{
  "train_examples": 15625,
  "norm": "batchnorm",
  "depths": [16],
  "wave_channels": 64,
  "wave_strides": [10, 4, 4],
  "widths": [320],
  "muon_scale": "match_rms_adamw",
  "gradient_centralization": true,
  "max_steps": 4600,
  "epochs": 37.7
}
Rows from block 5 of a small audio embedding model, named by matrix and row number. Each number is 500 + 50 x the weight over its row's rms, rounded and kept within 0 to 999. All counts start at 0. Numbers have three digits each.
After each channel's rows are labels from the 100 clips, of 14976, where the channel reaches its highest value: "strongest on" is what is common among them; "loudest band" is the band of the loudest frequency at the time of the peak. Only what is clearly more common there than usual is listed. The data: read English sentences (LibriTTS-R).
# c30: last pointwise conv (model.blocks.5.c3.0.weight, 320x320x1), inputs 0-319

c30.33:366562472466514494469532557543478446491517509493481597496486472531522495523408582456536539491550451572423481506470497433567407509477481561565478419587508510548477427562436483559531605475481550479513554550514458581443425525583489600571486498498452470452492476504547559442472571418489486490472500468528481430529447389503553390564362493483432508541465438510563518417554516516433565480478543555556527520482402493465527482485526520570577500506575449465472583509538560504422484470478528413527567491583577490524524486606575485464560589583564501548456434479535397492505583418517411581473478554472551511570477529499507481512519526532392588522549553454483483528500530655556482545559499468523538516437508499440497522459438570464547403563516489438497461582522464492473490595491512563490527487550472496533463532477492492425522533470417533449521536465427542524508514495527533526412436507456528388500439375497584504569464511448465499559447485446517528596499526526581465552549
strongest on: voice: male
loudest band: 4000 to 8000 Hz; 2000 to 4000 Hz

c30.228:530415527500473456467464548470497523602414489517425464477480491521594575541569476564539440499521488550575499391525536501457521469476481528528454544474490468498513488413545581500493455592376463497459504477576400468403458478522440430473504436516590541495614470504526453527540427530536469591491473508481493525459558474579631499540426463429559470494507499509539341552543537466469389494501582540530478578490420536572435384581439537518572448576530576522491530532542494531593525581466529452563445466493478548478482459533455572562575450453479544568449436527461511455464448536473412493553469504593511405467522486488503569469511521472525565470502529505567499537546452525505555498501476451540499454503558529470462502542570454464542539520465487547559433474437369500426470594636488419494482516408498547493548514443398544510520481431467543481431593523509436410586453491491450492511502436523487455501572451453483472430433524536501496450436526480482540392474527479539421500505
strongest on: voice: female
loudest band: 500 to 1000 Hz

c30.55:528454437508484464541535621527553503552460505471454501497474456605418454525550509491466558536516515566575477556463538488476428539493470467522612487475582436562570409499477446412586467496547392519568510506512465539552498429564613500536389515507483547516562506528589514513449466414454524515534504500466573573536470509485487494487532558579392521494461511563531452465516422412601530461535504438576486551459549553510527417434514536520446587571507593454526468399540531532502494525465505537531434535479449530485471511458429521491476542509534562506522468499424570503522568531458404496448514547597530487541434476511471533504572573556497462536553446496391465431600516544505426475456527493422543402408536424480552529481460526534559477625444464508519442452569583507545424458539494482482482609564516497416559569488460518418607390524429518561543484428469576551542551440500451484537435504590488520518503521416545614544541496491493414545469557488501495492558464466501508486499
strongest on: voice: female
loudest band: 500 to 1000 Hz

c30.272:464451494584541465485485479438459464443503457499482535496528469440605588428602503431533584399487459463395473526547478495536479588542572649561590449493477448549443540406578443474546514415425604508473477487445558530497498513599533518482494581574429597568519483506528457466503403431587539447397467521577532423518498527559507543485472440544480504488399486506528592560494404539461499571489530539441548422532478520516520484479454507551468567517527459571582480470524569524511532405524456572536581470501500568486523439513527535575584478473495569567500503498522509515547450537406450421506447415505554507502445518557430605543458526535575560566455502473603466459548474473539488591532448527426526490465544545504475539590475368513480478518562540511511527497413457527519499489446416470417525536533451527490471530487470534462509538610546530473409591581529425524511536507502473504479446465447562485527532521496462565458524501430495495425439469580560470500435521453448466523520
strongest on: voice: female
loudest band: 500 to 1000 Hz; 1000 to 2000 Hz

c30.239:444579496523530428486534514577542529577522493456481532524540515492499478498484485455401466478591572566533482519356364531489564452509515480474554519462445511454486477502445540465605521522552456513548461441525511489535446489577420472490517466440527406524609380438530536482584544473448506528573565450506565490525494432491438448532563482476459471564520487498489499508482485488534513545499494473487458559529488535538503507521453615441558556532476445551477504454594492541414480475453550588500559483549481500520498530418511544526458436496538507520496530556586482444408449499452406580562527483534532510492506395572427556568511498433537520510481421410513416470461546489404489567521589420460600413454574459527508567556572475532538532521518595516521551581406506494447437464493434479482531502450452454538465497454476537561481558496558440460537555467512434447615594471490587542498506521549630469459581498521395464512571562548447366470456554519462408485505404530423504499500
strongest on: voice: female
loudest band: 4000 to 8000 Hz; 2000 to 4000 Hz

c30.191:525498461417544466499490511474542496492458602443556531406593506524447557473460527472563580542527573523532474477507451531452541539413544406470518457536453397447472523508533490515561545602462444445491529444550524453497475489537518393556460529489474544394426510560454462519389540486547490491599462461530445503452504469461554466492434588540426576480502517542446421559489562585515460514531423452494521549511457547522539601461466476475461398564514456521447468442550516444476483453517439516453590538431480485465511529433517518506514456591565399546608538510488468472480488469415450504483437487515506571525617416490422519470449493455539580443538454485481546466456528485572489521558469478423576536621527531508631476473536479526549529512519391482480573509437548521464455504525547593468490469515451579447501552442494477445485446485543478498495562599541605385527495449445415423526532501454532491518558476515400354546465533485509550491487367441564500578480478462451510500515
strongest on: voice: male
loudest band: 4000 to 8000 Hz; 2000 to 4000 Hz

c30.85:530636493593459497476448511482543429498384464498464528458410537459503465635464534655476523457493490643470518528461591468486571421558533442432500442391567506468478518523501460529500460492565496419437492436474509481563571470510491496447531486413486501523531472442503445484464534584463557482545550475412452446468472519459549484436463552507479436503440463384466545474493545507514488397445416444552549626545511504429554566452500469519446443557430576415510452538491441501514489553418580465544529492520482541463450505425429433477490539495466444419391453526509477530523501509557421546560536510463492551543427467508444495513473550536492480464500387504540454535503520488485537428522584459405456415547486434500535473553451506529468532490509505512471440460579570441484524479538473447456476519490460407460437525453490526456579577480511421574569467563494519458433459565508471482548544427433568528397589554472517516535442500587463559482407528482567422513530477432467457563512
strongest on: voice: female
loudest band: 4000 to 8000 Hz

c30.88:578559554351641361498539518505468500339478507512572498515523518483460494480416504474420466526527509460621445521470439480526480447574483595478530503569466518509527539590391494457428456519498553569518519485570507502513524470412464463416465446410487561510516411512445461483542493495457421571435472542488555488545512442439419434583432508513437615516513518478517519459556537472531555495449421497532486446505503602511402424468418441419435477479543574526525449556464562466464401418453528509381509506485432506520472569551479460466499497549490548467507439540542576448490429495498533534520448467467545445546452403556502519484582451435437546571437475484436478431505539492475394487546531502476518553490401503512505502497518516497444613526526521527501488382499484498447493434436534502440563440539459503575538528397480562601507410534487548547488485494493505553633486448539496557461467498501517500531578514526513465551494456491539493510511446568475472512500500487495443460599
strongest on: voice: male
loudest band: 4000 to 8000 Hz

c30.39:517506514506549558531478531500429489441462475578407435470425529425468563470637481509480575483484473466608503473451539556518549467432481529480453495588501556500559494522506528464477524525553503405576557472596441550457557568562471511562457445494528475405571523518534491445486490533531470557455503430444478553574496467516501588502474375540395535514465519537582422486584434541515507495473552490440499513535510525542460463517537492506552509448547509429549418628542571541562485531500572486471450584430508517529551507563470565464498513485556444518519425485495422483412496422585475518523528463543546442572614447496559563551486483449521463472433472495429453492459557533606445544484526505508586389486570520494504499397451489457501550535562332510492553456492476543536473482501463600536448427571463443558509549518543465405595509579484485470488526455408516412491414435547613428540590455557525434461509492513490496483477463481434588486588541481515553476562498546456482515544
strongest on: voice: male
loudest band: 4000 to 8000 Hz; 2000 to 4000 Hz

c30.283:483528591562546519492501639646413526479520486550473520522541552539429472591487529447588574538456527466522443491515433490485535533488460434561536429541500564470399510554457515493493594540518498618551521386530587542560504490582572501503520565453562387583447509430515480520434517501536511405634483486486509477510527532501517523501578553461517454492501510424587515522460442470535497472471568475445526452504507497442524445468548516528408496610571509503503481530488540515458582559617431452549410479546584423548382508520539464519508426469454543523483490492492512492515519446426480521497504421505462559405552503469499485464516445554530480535560555408524585526466523526498548479615538453561532462519476504492514496484486510457550379464541529495595577469514490620583481455519492455491424551515533478484462615502531506506500509485530455546468473535508491532488533613459372440541491482458536534441533524487620449407516512474465536538522410438480576460455527541486483618544
strongest on: voice: male
loudest band: 4000 to 8000 Hz; 2000 to 4000 Hz

c30.175:556566406390469533471544470451426516501583463533505535488454472415498502509439540434423454551492584483502371508596522539490489482507396531521475429562442485576448527492499563454437608514479492506510489467492579554539464440457441491376530507480456517514578477499586540499577463565504496492512448497579508490516492518508478559515554481485555514450475480529586605469562496516512470563565460539464583557493483532503526509396572434460458503513521474487523551578459541555492384441450463604537441449465580569506394436530429514611523585483512529433510585550441491524441494478506422503475515535435461485446509528551484409450491450532515405531524419478494557476557441485429479504512453523521517491552561535457411519358471490439531466510464583541573397473549506533471573395500444503488539496501584527426493519546497515570456508491513458473518473609524561525431507464506559490423578533377535518412573488394481438558524508421520492538411536454483416524550494474504532430515
strongest on: voice: male
loudest band: 4000 to 8000 Hz; 2000 to 4000 Hz

c30.256:510518466632507504497464470480530479501486548542514482434436489465487542557430550540464596447430571509520418416556474473476447566559451468464582544576443582556522529613535471537507423511465420533465551497458535480505514571537477468563477504439425500519638535518518463485482531391490466528578459497497482538484504449454429410488442478537524466437503499578491499410491536532598450602525525528444572538518514549417502600496523415566498454487518574577525509472464475468482486493474430519507427459411518472525434538414537521529418607564555510511672421479446542523479537476552451474542499558492487562561479532495575378541549515555451496568473417513527513474474469540483371584542528498434542399442422546451565542460607489557574445510490552441452480477441490515489520532454511439502522468446508472505550578484504503533504486493505414490424530500613517438442422512506468474455450537563513479545633487464435507504534555473463515488501576479479482474537365450455514546547
strongest on: voice: male
loudest band: 4000 to 8000 Hz; 2000 to 4000 Hz

c30.306:455601427462556467532506472469476510555506568554524508479488505494467486504537509464503492397527433480412531506517456548592547559471479481556536579486588519488571489572501499488671359457494486463527452551508529608530541571523465524412486512508588499469554486500613565461555522451478406535489417502513478451428448578464565509548468481498465457389500460413543488558532503549568499459466557559512470430539405491545410498449527434470454448546582501454460467571608476527573500496485438581501519507503574487512516466482464481449464485572515475489616522465540481535549533502417440524489541463483462407586385435482459594411540541509472551448529501473542493500490581594436488514536525462527571530494472449481438491528453542576503501541571438530561552515472474549554514513535482590437505448533546399484569434532564501463575500452513513530551676494516499471468495595519488468468506504448517458582541425455542498421519456504447460461413487446523453493571553484647497493485
strongest on: voice: female
loudest band: 4000 to 8000 Hz; 2000 to 4000 Hz

c30.265:506602507551439456516501446547585525483553554585449584553403524535477452539474575470483470558492470494511594592417447511586526517490525477522478596476512503471556494451517444523521544509562578506559491510459462523459564550568511512527518516488505497551525483559522474408485464526523430448495590495454505589450551474406508627507414502470435481501541500413501571544458664520483542495548521507524467530413541466442424424400539444537578580475461452509419548452506514504524532567536505422449565533558555575527450453488523482483582526617510529483462517427496506366568466554480542506537504505454395475461486491477488393515451498536493514545454604512474549431534514512478515382565418483510503499416499560589477505592466497498557463408448471525507492517504408437502582517454529505560469505578477578524473492514466421428535545491530468455507521543544471539499484474457517536514462499461438487561446497394577522510473481646611508434489495470540525599484528534490544355485
strongest on: voice: female
loudest band: 4000 to 8000 Hz

c30.243:520532512460491463503458497469601546536385505535566478486452480555459539501496471537477516529420548516483599504464530593553504455538435544472479407449554438574462564395442538568429516408556450516470477382426487548551639525433581552462427536466561495453489467491541502467490525519680466480519479515547468513465504490545469496432448518448515407502516581546523538466480536573506495443444491504482532461532429525522504588463441489533492567576473449472592463538429517554553502544601496424554489415550554542586546546499507467519503450568374569435508518454504491431500452439563425593538558501553415588543535519560489517480491409471464475499493576508456493440449591419459427567511481549445450500538569440527497583560519552494458453478518512548482544568477472504544452514479595472412548450461568475475430492488487454439488420469501582504543559631482536478531542493414550514442441572496453499433433493506507512520437470499474486457498573545518533453580482506518614503443
strongest on: voice: female
loudest band: 4000 to 8000 Hz

c30.277:489549453550450471424464507508559467551455415428494492561407516453543464465522574583561584539360462566425553426484427479575454378518574491481452612472557437505473479546474449504471503474446452487522460368479446548531460516442533516444477481542528468586589437436512424425464459566499484435480386501419453462469475497556532552492428466531510552453531507633449460521334449487528382502564626466531481510424517476557459444545529490469493548516562443448529479546534515519558470486487539487454544532485571577584446559518532454542516458530521520537459482513588435446473466491457550525532542482472549554513394438389498496448518552568555605481452475494434622580551458514461528474508509473450496505431495531508506472512505458483433507505516459393473515460567500484483529494524495512568538470474526555500499473507493404546514572584468556463531490562525517491488504594468429560579515555490482427543487529485561569546530441485498496511421494424592467469444405524541549496531
strongest on: voice: male
loudest band: 500 to 1000 Hz

c30.37:427519426514394568541519551510513545472655510499498519552525524456459536438607480469532523580491566542533528522513471497506484458585475498431526455431456491507518567515519487474431471499583478562438528516522530508443466620395466403436528494556497546555455490535520386489511528455472493528446448480374474490505549535530448497506490531474527546490535533537524469509496484516594541598471542512589590459518471461460595435480478490432514574537463499560447418606530394475555447478597445510424447482466449464478531524626536506489428484452484533494561473488494403485475552581430509427486457494462503559531537544509478483550450442550567546427490561588514517489504529530513604480600485483503549411531547514523449479586480565477488535538470430478426528535589474463433425499602530433520475498482473604412488487411462576541559456508568464630514468432517567522513475503488438474508493500568550520523480434491565452457534473460442548463621562514565469501482553540599479437613
strongest on: voice: male
loudest band: 4000 to 8000 Hz; 2000 to 4000 Hz

c30.30:550546512500533482500476527472488525493511559523458557507460426472516517513501522465581525430560569522446492481472554508532469466475433555457422522539570535454452469601556464448523479469434520517488571546470523631519538506482493453542555469485494518558550477572511533508582456481456517469521513534475483451447561453532459435573594416410558479518578495490462519413566502495481474498454540530545502489472433481491501378470518487585473507496523510470494457509407436462450465553518568486473530526466543547519452563412593517440498614485540458560507467506571492442456627504654520479522527618542496547440476467496519449466437546436459550408466556523526417464416463528554455476502564520447496463471543549518442481492456449443422476452347446503542514409465469549582448577600494448496598527541473488470474560565593428633557538381468569446498513534446394473499542510587498500529510516415552533426461402510568503560500376523464529530465488546427590582506519511535448477459
strongest on: voice: female
loudest band: 4000 to 8000 Hz; 2000 to 4000 Hz

c30.59:522474536538579487435480395478483440343431512472523346432502577434552523526438472466530502543541498525531495467491518569485615480490490451491484515486507513464477468557494520517409503581488501477531562558669469556543533496478479564468508453436456604474474502548457482487520484567523355539462437475477412525666540470476442587510450456494463471432537472448426474559570534464525553450451577533475508432555453433503475520541530436523456482502497472586558477563494486463495444444519498504444528527513629467461553541561438488617553458485487526594644452454556476534480505465540508439510552487517490605389453488527574518513503550488542629496470435585522482506480521485472563539534510515458525525503454459520489417615552532452495471506537530405523481467603482587567510503555510542541499448493428551482464481465487498520385516556485476505426484370450436442522452508488501559455509480524465479564410506546479520512559448483455502551542557552498448471510534565516450511471
strongest on: voice: male
loudest band: 4000 to 8000 Hz

c30.280:551465436523533633526538445533386436481449428529525508451512469586475489527569568613495527492495472409562492431481481423507512473580460574450480477546523504493577581455396576509545592518550472453467571475455478545452525541560496528506467587459478563502509490496555436417501566339499499577589440462490457477455487460478470390517445494482476464519520462553520461502575477454524545484489493443505547468494577568582517528517435451515460575546413481590410530497597464536497579463492494417484475584520494456447374456460548531535526492493472546541524494512508517635518515428531431476432467458517536525552496495582505473448494413459476603474447402447496580518469428542489539415503493491481519538468463674593464444618552514496485495475446449453557464554423494479438518451492531550561492478479568596497482456482500457504510588452533468460581515512497422489514526484497547501437642531481530540512544546448486526417536521501495527505508465511588510558436541524568517527500
strongest on: voice: male
loudest band: 4000 to 8000 Hz; 2000 to 4000 Hz

c30.289:483462485590511517508468582537460435413503483515482583516537578595487587552512440523663514534591537459455480466454523470500527496423529500546525533524434532505580506546488535547386488513504445537536518538498479539474468495404623505528467492467498498506576550487411508535480374387472536497525466513453515371460438540506552547434568425485598406518521518507474606476470464447570503559544506483518490439437476481487572523476463549489498518521498519487547431517478440554460509463525495481510552464466439467507458383586570559423488432490493528455454566427518529491431533551536559509514506397494477502523466471510547556421564499469448501633502440522419521464544492458514496499520461623478471523508469465523555450539535470486505617505530469555531427446490418473421557577508544533561452520550500590601434605562532539427543523484497571418490491481547465558497514562492468568520508446533577483521544535651537503438478412455439512506451545427384536499487530569501542459419
strongest on: voice: male
loudest band: 4000 to 8000 Hz

c30.74:516552572578499469457464458427440530561470520559571530462477506483486484573483524458402451507416476471495489549444416495513532546446559556505551399471413534486542494580427505539516496526419432521590598472551515475472518422419540411554452553494574416524506563524550497543565487431506543442473541528588629485582437492523609469481476397448373428624584531479469440514433540588500486518510526469456606523444535603508511545490422434410431468531452470534480506505513545594483493506479513520503520509538519492478471517558534521514444547494537491506411552498516518376488512494519520530558467516533478545519461481459484477578487438432495575497438488408515404570562546481530548490482469445547481488453537468438464538559549481543489484508562442469517493459430484426544428411511574524562499503536485530528492483511627498428427437473564502516492571491514394478542479545420521432459405526394451427489592541507535558468439432519605570572483434582494487510502492521447458527479
strongest on: voice: female
loudest band: 4000 to 8000 Hz

c30.174:446543476475452479509458483514494447521495518508469493572466560531589545567513521535450512505535588492521428518551449451489372524524423416486443453575458362508521433521517578483457579572565484456571474481425489472487544523524532485499479557547476512543472521490533535474523539517484385562523491548552482425496442516515489499547559486432539528612532371535561612539405472443481555487546491446525497585513493573512417399524489499488564508486435487510510488452499528510449446542442596448497541445640496452569512495501488606433605488563452399400474557470578498507502513521453470504530465444504483563399499534486513498475535492547459508489466455490496542608544452505457490509542508466517467475390453490423450555558562577462462453497533434479565531507397442493457498473390391544519510599475432485479480513413494385459503477437463445521456561620536502391455578482519512490533558528520445536518485453547556476505525516420524543564351492381472485485466496555467444484504
strongest on: voice: male
loudest band: 500 to 1000 Hz

c30.264:583491510476502505571575558433515505559492496510548457534445495421579394457512559472555491527425522502525640494461423474549391556461491459637440428494553589506542497486509543464391494525414574417508497485522509492648425527541485523520473465539430549522622450494488454609490512512502518506541431576467416460576460555514520495479545495486488510508473445530401512465488496479509485428479511484490566444405558574516558500559418583397591465447500366574445497479432530445502441533526459520498518457502607423419493545481559516474507531556493540498413508533427473513427497560468486485488470589489471555560514513459527512469478468586530536537537432510509548528478492577487600606444540513488508504526503501469526466515476488526401573443462543540533554481502570533470548508427476533447470426475465434502419479660534421548527517559529558529499511571498539521472517481490529501396493455576474461445420491534469512520490542560550452427465517486630490506432491469431508552566
strongest on: voice: female
loudest band: 500 to 1000 Hz; 1000 to 2000 Hz

c30.36:562581471502445386476524503500529497535367432558517614588608589549578496513558542508497500526548463549540534539398498487582565418484494474425468390603536539561567445514432553546495526482554480462555495546439572515489588508515501540500458486547501478406482540460519394477488541419592586414446504428574528477459453456467496475589562523537513493479554552481423409554499434556524473427557397555488597531473534600413496475511532419576560474515494531566546482569508571451507486538437591462538499548456447481465477397459508403513542511557467465474524410477451463491586523403425429455469474511453484516507427530432501479488516453540514445516601466443462460394522506518512506499439483495462431528489470518402447425594518489501527469549487520468499464485498451561522597499443489474524535508570462454548497525566544531486500504574517459501482581494549477488550517516472417452476491450517483492588396461470480502485461489545503464469517478486579492500404561613504417445525
strongest on: voice: female
loudest band: 4000 to 8000 Hz; 500 to 1000 Hz

c30.299:476388406479502511419517470468476501543455495518515487478491590596509453470530490541424512474517498444566561376448464411478540541488456542488445528521465558545507562469564484482499474509446528441504553558409501531397498457464427503572473508506557465421544412544496441512466585463551438465568510514519524514548475479565429438454380403383553515682541554459435515515455514554567501448478496508478441471464424499427530456499403535548438389538461494534486470436565482524497540549489482412517476572529534493449415488519559527443547442573560467489471538505496452438503445419518443485503567546499533407599502577517513484555575468517512538452461535471541480465525467434563475492537479568475594525551474506496422537451517610545562453511578536509466552492409393490512532558410476476539532552561406456627578539505510505498510488480486449524444413514560500481451496602561534473492430466499457574525556489465523477455502485414491560515471511480531515388535386477576551502468
strongest on: voice: male
loudest band: 4000 to 8000 Hz