A small audio embedding model, trained from scratch.
Data: trained on read English sentences (LibriTTS-R), 37.7 epochs.
Rows from block 6, named by matrix and row number. Each number is 128 + 24 x the weight over its row's rms, rounded and kept within 0 to 255. All counts start at 0. Numbers have three digits each. After the name is the row's rms in percent of the matrix's.
# fc1: squeeze-excite reduce (model.blocks.6.se.fc1.weight, 40x320), inputs 214-319
fc1.0 105:091101142136135149126136158144149123120121119108118113110086120137124142095116075071109103115143105145106130140109117126132123138126160149147145143146130133115089125147155138107151198089170090117153106132106110178141136173099119136125108103156100176125164132142137174135107130144136109116146151104134141139134149138099
fc1.1 101:135131080096142157104145119125135114106157131124142100147144150120090181113137135137106104079140166149077103153099118117125160146097127178126155128163154166143142166078120127157115135114131106117142150151175142153112182123117095119142150132099107097097096124145112144107175124096129096158136093105147140113123122162119
fc1.2 101:147169092088158147088148144148140154124067114093132106131142113115121100114152104136135149090163102115169132137167138093125148120131133123114122129166133144134159129166146127113144139136128122099103121111131124145117133155068112144130100064132134127097148166127134127147084111152092108120134139108101124125091155125106
fc1.3 101:092102145119114145121094127105140140149107147108145130160118128112093143115130115168091143147109065117120114125130123114149149127132188123144165127130140150118105123104119084137125142103157115128148116120152149154109124143140153182075148114132107150138109153112123136127146107087122135095141169157110118119175094140144
fc1.4 100:158133061070114127109126096120113135132137100146097131185104147114131141134124162133149131118167128124156134084164076103105153156118143149101118159120120137108196159163116079136144122125165127159138121194105097143148127126115150105117152131098141116125149166149073125139152114089157114175162107147128146121155121156092
fc1.5 103:089126060145151087171121116084153165130172115122126152105157120116135139119088119126115100174126133101134166086124128117129093146143147119156146105137131120099159101130105128126113170155181151120143102158119098152076143155126171110114136154110142078110136172156119139126101120167159138148132172105087148098124126071146
fc1.6 101:151118129168162116120159122160090163156161144176172099130127111117147108104108132139142157149138176099106148126154144162167150114122098173108112128176148147088162114112135091108130139152110114136127102161137112160151158110147135095118138136117144148135158105144098106131151100136138093131139155097108128154103170115094
fc1.7 099:115133116089146145162099121095117133139140095097181092116094127072158095166146067179132138144138116130120155082150146155100137116107135137183183131095163128138140141129168086111138140118141154131142113132110165154083145103135126132130125120128109095122089108115114122089123119122125153137127098111148127131147101105134
fc1.8 095:134126113114108148115102137133160114131104141120129116215089133149108093104104119150148114133158144126171082147136150123107150103064121149075100104108098118125142121170143139142115124121122103137129086112118110111150129121138155117113120107156106129122123145160100141174106095137125158137097123154141139124092127137120
fc1.9 095:119167119133116094118143131127146117136194116133128112130145087113144130101136158095103124126131136153143155196137082137103169131146129120101160128088139116138120104069116127123125145178138068200140139123116155116139138130082129115140177184137157066106128126108146150144104110165106139153132119152147125151125096112133
fc1.10 104:118170126089132085122116125112115118142116100082115095157165132081178113119158143128128152150134121147132111137123140116166106136130101080095155116125109121110135165192146146132139107105096165149109108104087121136123109127131076164149084132141159112152129136132116178151119151127132123120111116162103125133132107152130
fc1.11 102:114117118085123177155152145111132150114158139123146139114100121111141170145117123118105135102115132109123112156159147117123102103140110125128086129136159164148116101135169165168170101085144123130113097150140137123115127156146106113144137134120134124153128096083128110121121180141099103095154107144163150168137156118170
fc1.12 102:144169106125134063093121148151142117135174102123086084117116147141143105142088090138124143121127100145141119131165101141114122144127102131118080114135121124126124128147127114125108085171156140103158125147148104146124156141118110098098131125164152093134116147138150160143112161118090094105128093134123128160150083155140
fc1.13 101:123140159142132156121150136140162117129139124119120127133159148126121119175136126120110101126102094124102144112144097150143051147169139106112105172093144118121165109105124121115098145146115076143129136145142092147122126152125166131114129115134125162117129093158109055162104112122112082111192118162191137176147094103115
fc1.14 098:082137118136113119149142123122100073146198109196164166137131136179200135125096102133089133131133080128090110135140134164109144123120114123116140155120147128107159157174149132101121138141130174116139117076092121125157121131117120140157080160116115159100173138129099092133148138099074121100154078123122118155118099118135
fc1.15 101:121109111134124142170122143104130165084105118122148153128110149159136100125168141158155152165151116151102111134117140125116096103130130101127117127126099123117141132153136178104139133138106130152095163097173151082138156092135094100090139154130132085099186113087117136123101107152171126093116124147139110143120164112161
fc1.16 094:086115127136122108141078157175132145135093126077141132140095142092149137112168126136141092146111116092105143150107119085102124103112130138111144168128133095161146139136141099140141084118167139124089140163118128130101119148107108068097178120104133134115106139166140155139095173125106108116112107150154133135176126109062
fc1.17 105:128092089122083139081162083135131122126135096170142139155147114114087139106132194084133134114102164101140102126057116158093128144152156147114098150129116141122148141117089151131105161138148117137114187138150133098138111089138130136092134111107128124130076129145124093125162140116115162152166147051147156147119155151131
fc1.18 098:132081142170122136113111083103118137155121095150191102118166107085112133137133129139138162101142123140176133148102126185166151104135150140133113124125091115148091147147122148089141160145132126125123077096113162088173151147172100101151115165113092138129125112172173122095073107154098086107170119113150130141115120114133
fc1.19 089:093164106140150122155138177129170160128144147133176127178156140145124136101136101133142122126126101117161143154145096083107112126126109133086111115124122121104117117126086140156122142158131115169128097127087129111119118131128122133129142144130138107103116108142138113136151112099160137127104159132139101124089132163108
fc1.20 100:111134095097136122136100143147149149112122089107168110142142124110170145129119141176112141176121098115179088106141093099102154131116149078137110098146133122128131104120122150117113120098151141083153162101145131146149147144109095148132169159158141091103114153168133107163151142151102110101120198170126111117113134093145
fc1.21 098:122125129093133101126145114161104121130118125129175131133148116120117096128114109119117148107131084128146151129139181129111111144125156165159120153105132137143138141159156126170141163163160143097153144121125114141143122120162092132143100155064151118120111111108107129127148108146124119149167126093144142143131137104117
fc1.22 097:113126118084142119169117131156140141086126155142159102114098101122145113119164129130135156143102145121188137138156166135144138116141146140084179131189080136150164135142160147150124161130111113137163092134113124097113140131156128100141134135091094170150158097118140114085092135138121104089132125127130105163105152126140
fc1.23 101:098150152104063117134108144131154109163108137141090140159111122160140117141122119145103081123136121134115109160166108116114186102159184117137076143069112134105154103121067132172113119154160148150143146120127159131095109161103102147101109157117125122134107117119147090165104150138129127099135114140149100155158125141148
fc1.24 094:150131138100142090123119142124162127135113117107141112149143114089138139165093140110135101077106143133105153120113107111139115111102143148120103131114108106123099102126154117126132128110133152107114155140099145156136173123153143108144058084141142127125094110117131126150153090075085061127145155171129138161120141116130
fc1.25 103:105126152123107066119106152093089104122121208112121116125119126104120108183113137108147104126130115180081158101123161121114124074103113104147101147112114119109117136115118111160140140132111152155107131117156142096169156151154094142156139157130117144110119106119126120158138155180103144129088139108130094111121144161121
fc1.26 103:090111118116162125196142142175145100149110124087129138101130124109157122114121091110176088142114109138133114110129146121099124131154126199156121105123128145137107101133131121096112081130109161137109098116080120108136112159084129135131111112131123138108166157132157121111122132168104145164141156176142081099143098132175
fc1.27 101:150120134083089130131119125117113119100152140130134126125135119110173147096129138120132099157148148123132115140130140132128089126107114133137139138130144151054142145104155083134150171124104063097114178127136176178123124137115126130145136079142163160160141098129150123161126127145140097113137113092133128175137096154132
fc1.28 105:128141118127135131156119096152111122124106150088099148148101086162148140113121134130183129100095132117150101129113135138166112129091086094117137108086113114069138126132096130115128165164131120165081128103088155151128109194140156120122120191157112122097120109121120105121117171123153176123148102097149147089080122114148
fc1.29 106:128142068136130159076145113152153108062150117080131144112113095104153109119094126122130121175120115087092083136132155143121098104111144094127114099054100110094085094102147101107135080131113110159124117142113150083098103124133111127129152098150133147122132061120122122135144124133134149138174126122105130159140148109134
fc1.30 097:096090145147127153140140100107133123125122117084110158118119128134145105139118119130168110087102165152120159133145132158146106139128130137127168107162162131163116128127106147172103121131130130131106131135149100123116100130197132139145155144125089059136140109098146156136152134115107102086129111126130089109104134127149
fc1.31 101:151111120094140142083157104127168135071181167120105130121108141107129124135128137131155161145143105155142139151129138173089133133088134117097097106120107143144144155154139130171095144132151115092118136162127090136118089177111117149119170142116141122168099116131082119155124173148127111106114113129098122115146128113099
fc1.32 101:144133127156129126120109129139127145110129122159129168167090170156194098144119112134130149132106133153135151143114107106156139104076063107135150177125131115161124102142156138144157090123115131103127123115150134126112120140100110155101135153121126147113139112094139122132132104146081095125148087159103184093138153145122
fc1.33 096:132131131114176101111149120070128108151136130148094120186115117114088112164098133166128110122168127148133137149116121145168112097126102181108141132145084150113111135135106179102125121141109136124102132144145129115123118158120099125115149136131105152125145113100130100129105127108153143146110140126112116124156152165164
fc1.34 097:082105141114114152148129125128137152127156098104110123074149108108167094147139144140109102174109094144106099114115101115096135150104137151159120110106083125104205192099122107096087175134136167149110172127116143115136116125168076124115077140121141143219174138123085160167166141105126100117106140147085116116123127133110
fc1.35 097:136143104094163156153110129110100090106126139127133102122133146149136147105097162119129114116146100131113088151162126140128155159136148136105106119155170119156128123161155117137158106164136130127167117105148130161142150121058117115142109119137090150098157124142155124127118130164110119099156110125127135198123170131113
fc1.36 096:100179138110145134141123103122146162132098104131133108131119153136146102160128110128127161162088151132147103125143152126123155099115112142122121124178115122089145096168128137100111148136119087106105135141101128094115195112095137145120133176090143131062144134103172085144130125110180121128145135143161104102147123134127
fc1.37 103:137144153111124139119174107118152138180151082148124136100089146135151136083110087153139157136135091139155100099148129142128113137091155131168083138144092124112115134110092110141133155115087156145100103121115106120111177138099124113169119139163110135130119123168142142125068144114126141105110156139145119081125084114112
fc1.38 100:134178147151144117107158125167119111090148118119102086121069165131110119110148111117125122119113116107135148119153160128143098173126121119110121137104147152155126186141155157090131129161109113161166176160156157171108107101118084136095071121082117147148120134115098111137108121136106122123141144119138107129133084134096
fc1.39 103:107118134108148158091077173080123165149108101130156126161144079159126137147095112140128082093105133100101135122097174092102157140145107151157137112166132170125115138088126121130125136114106078128107121161135119143107129190164128094128089127136103157100123137130118143137127101172107132125122126118095154141151059125160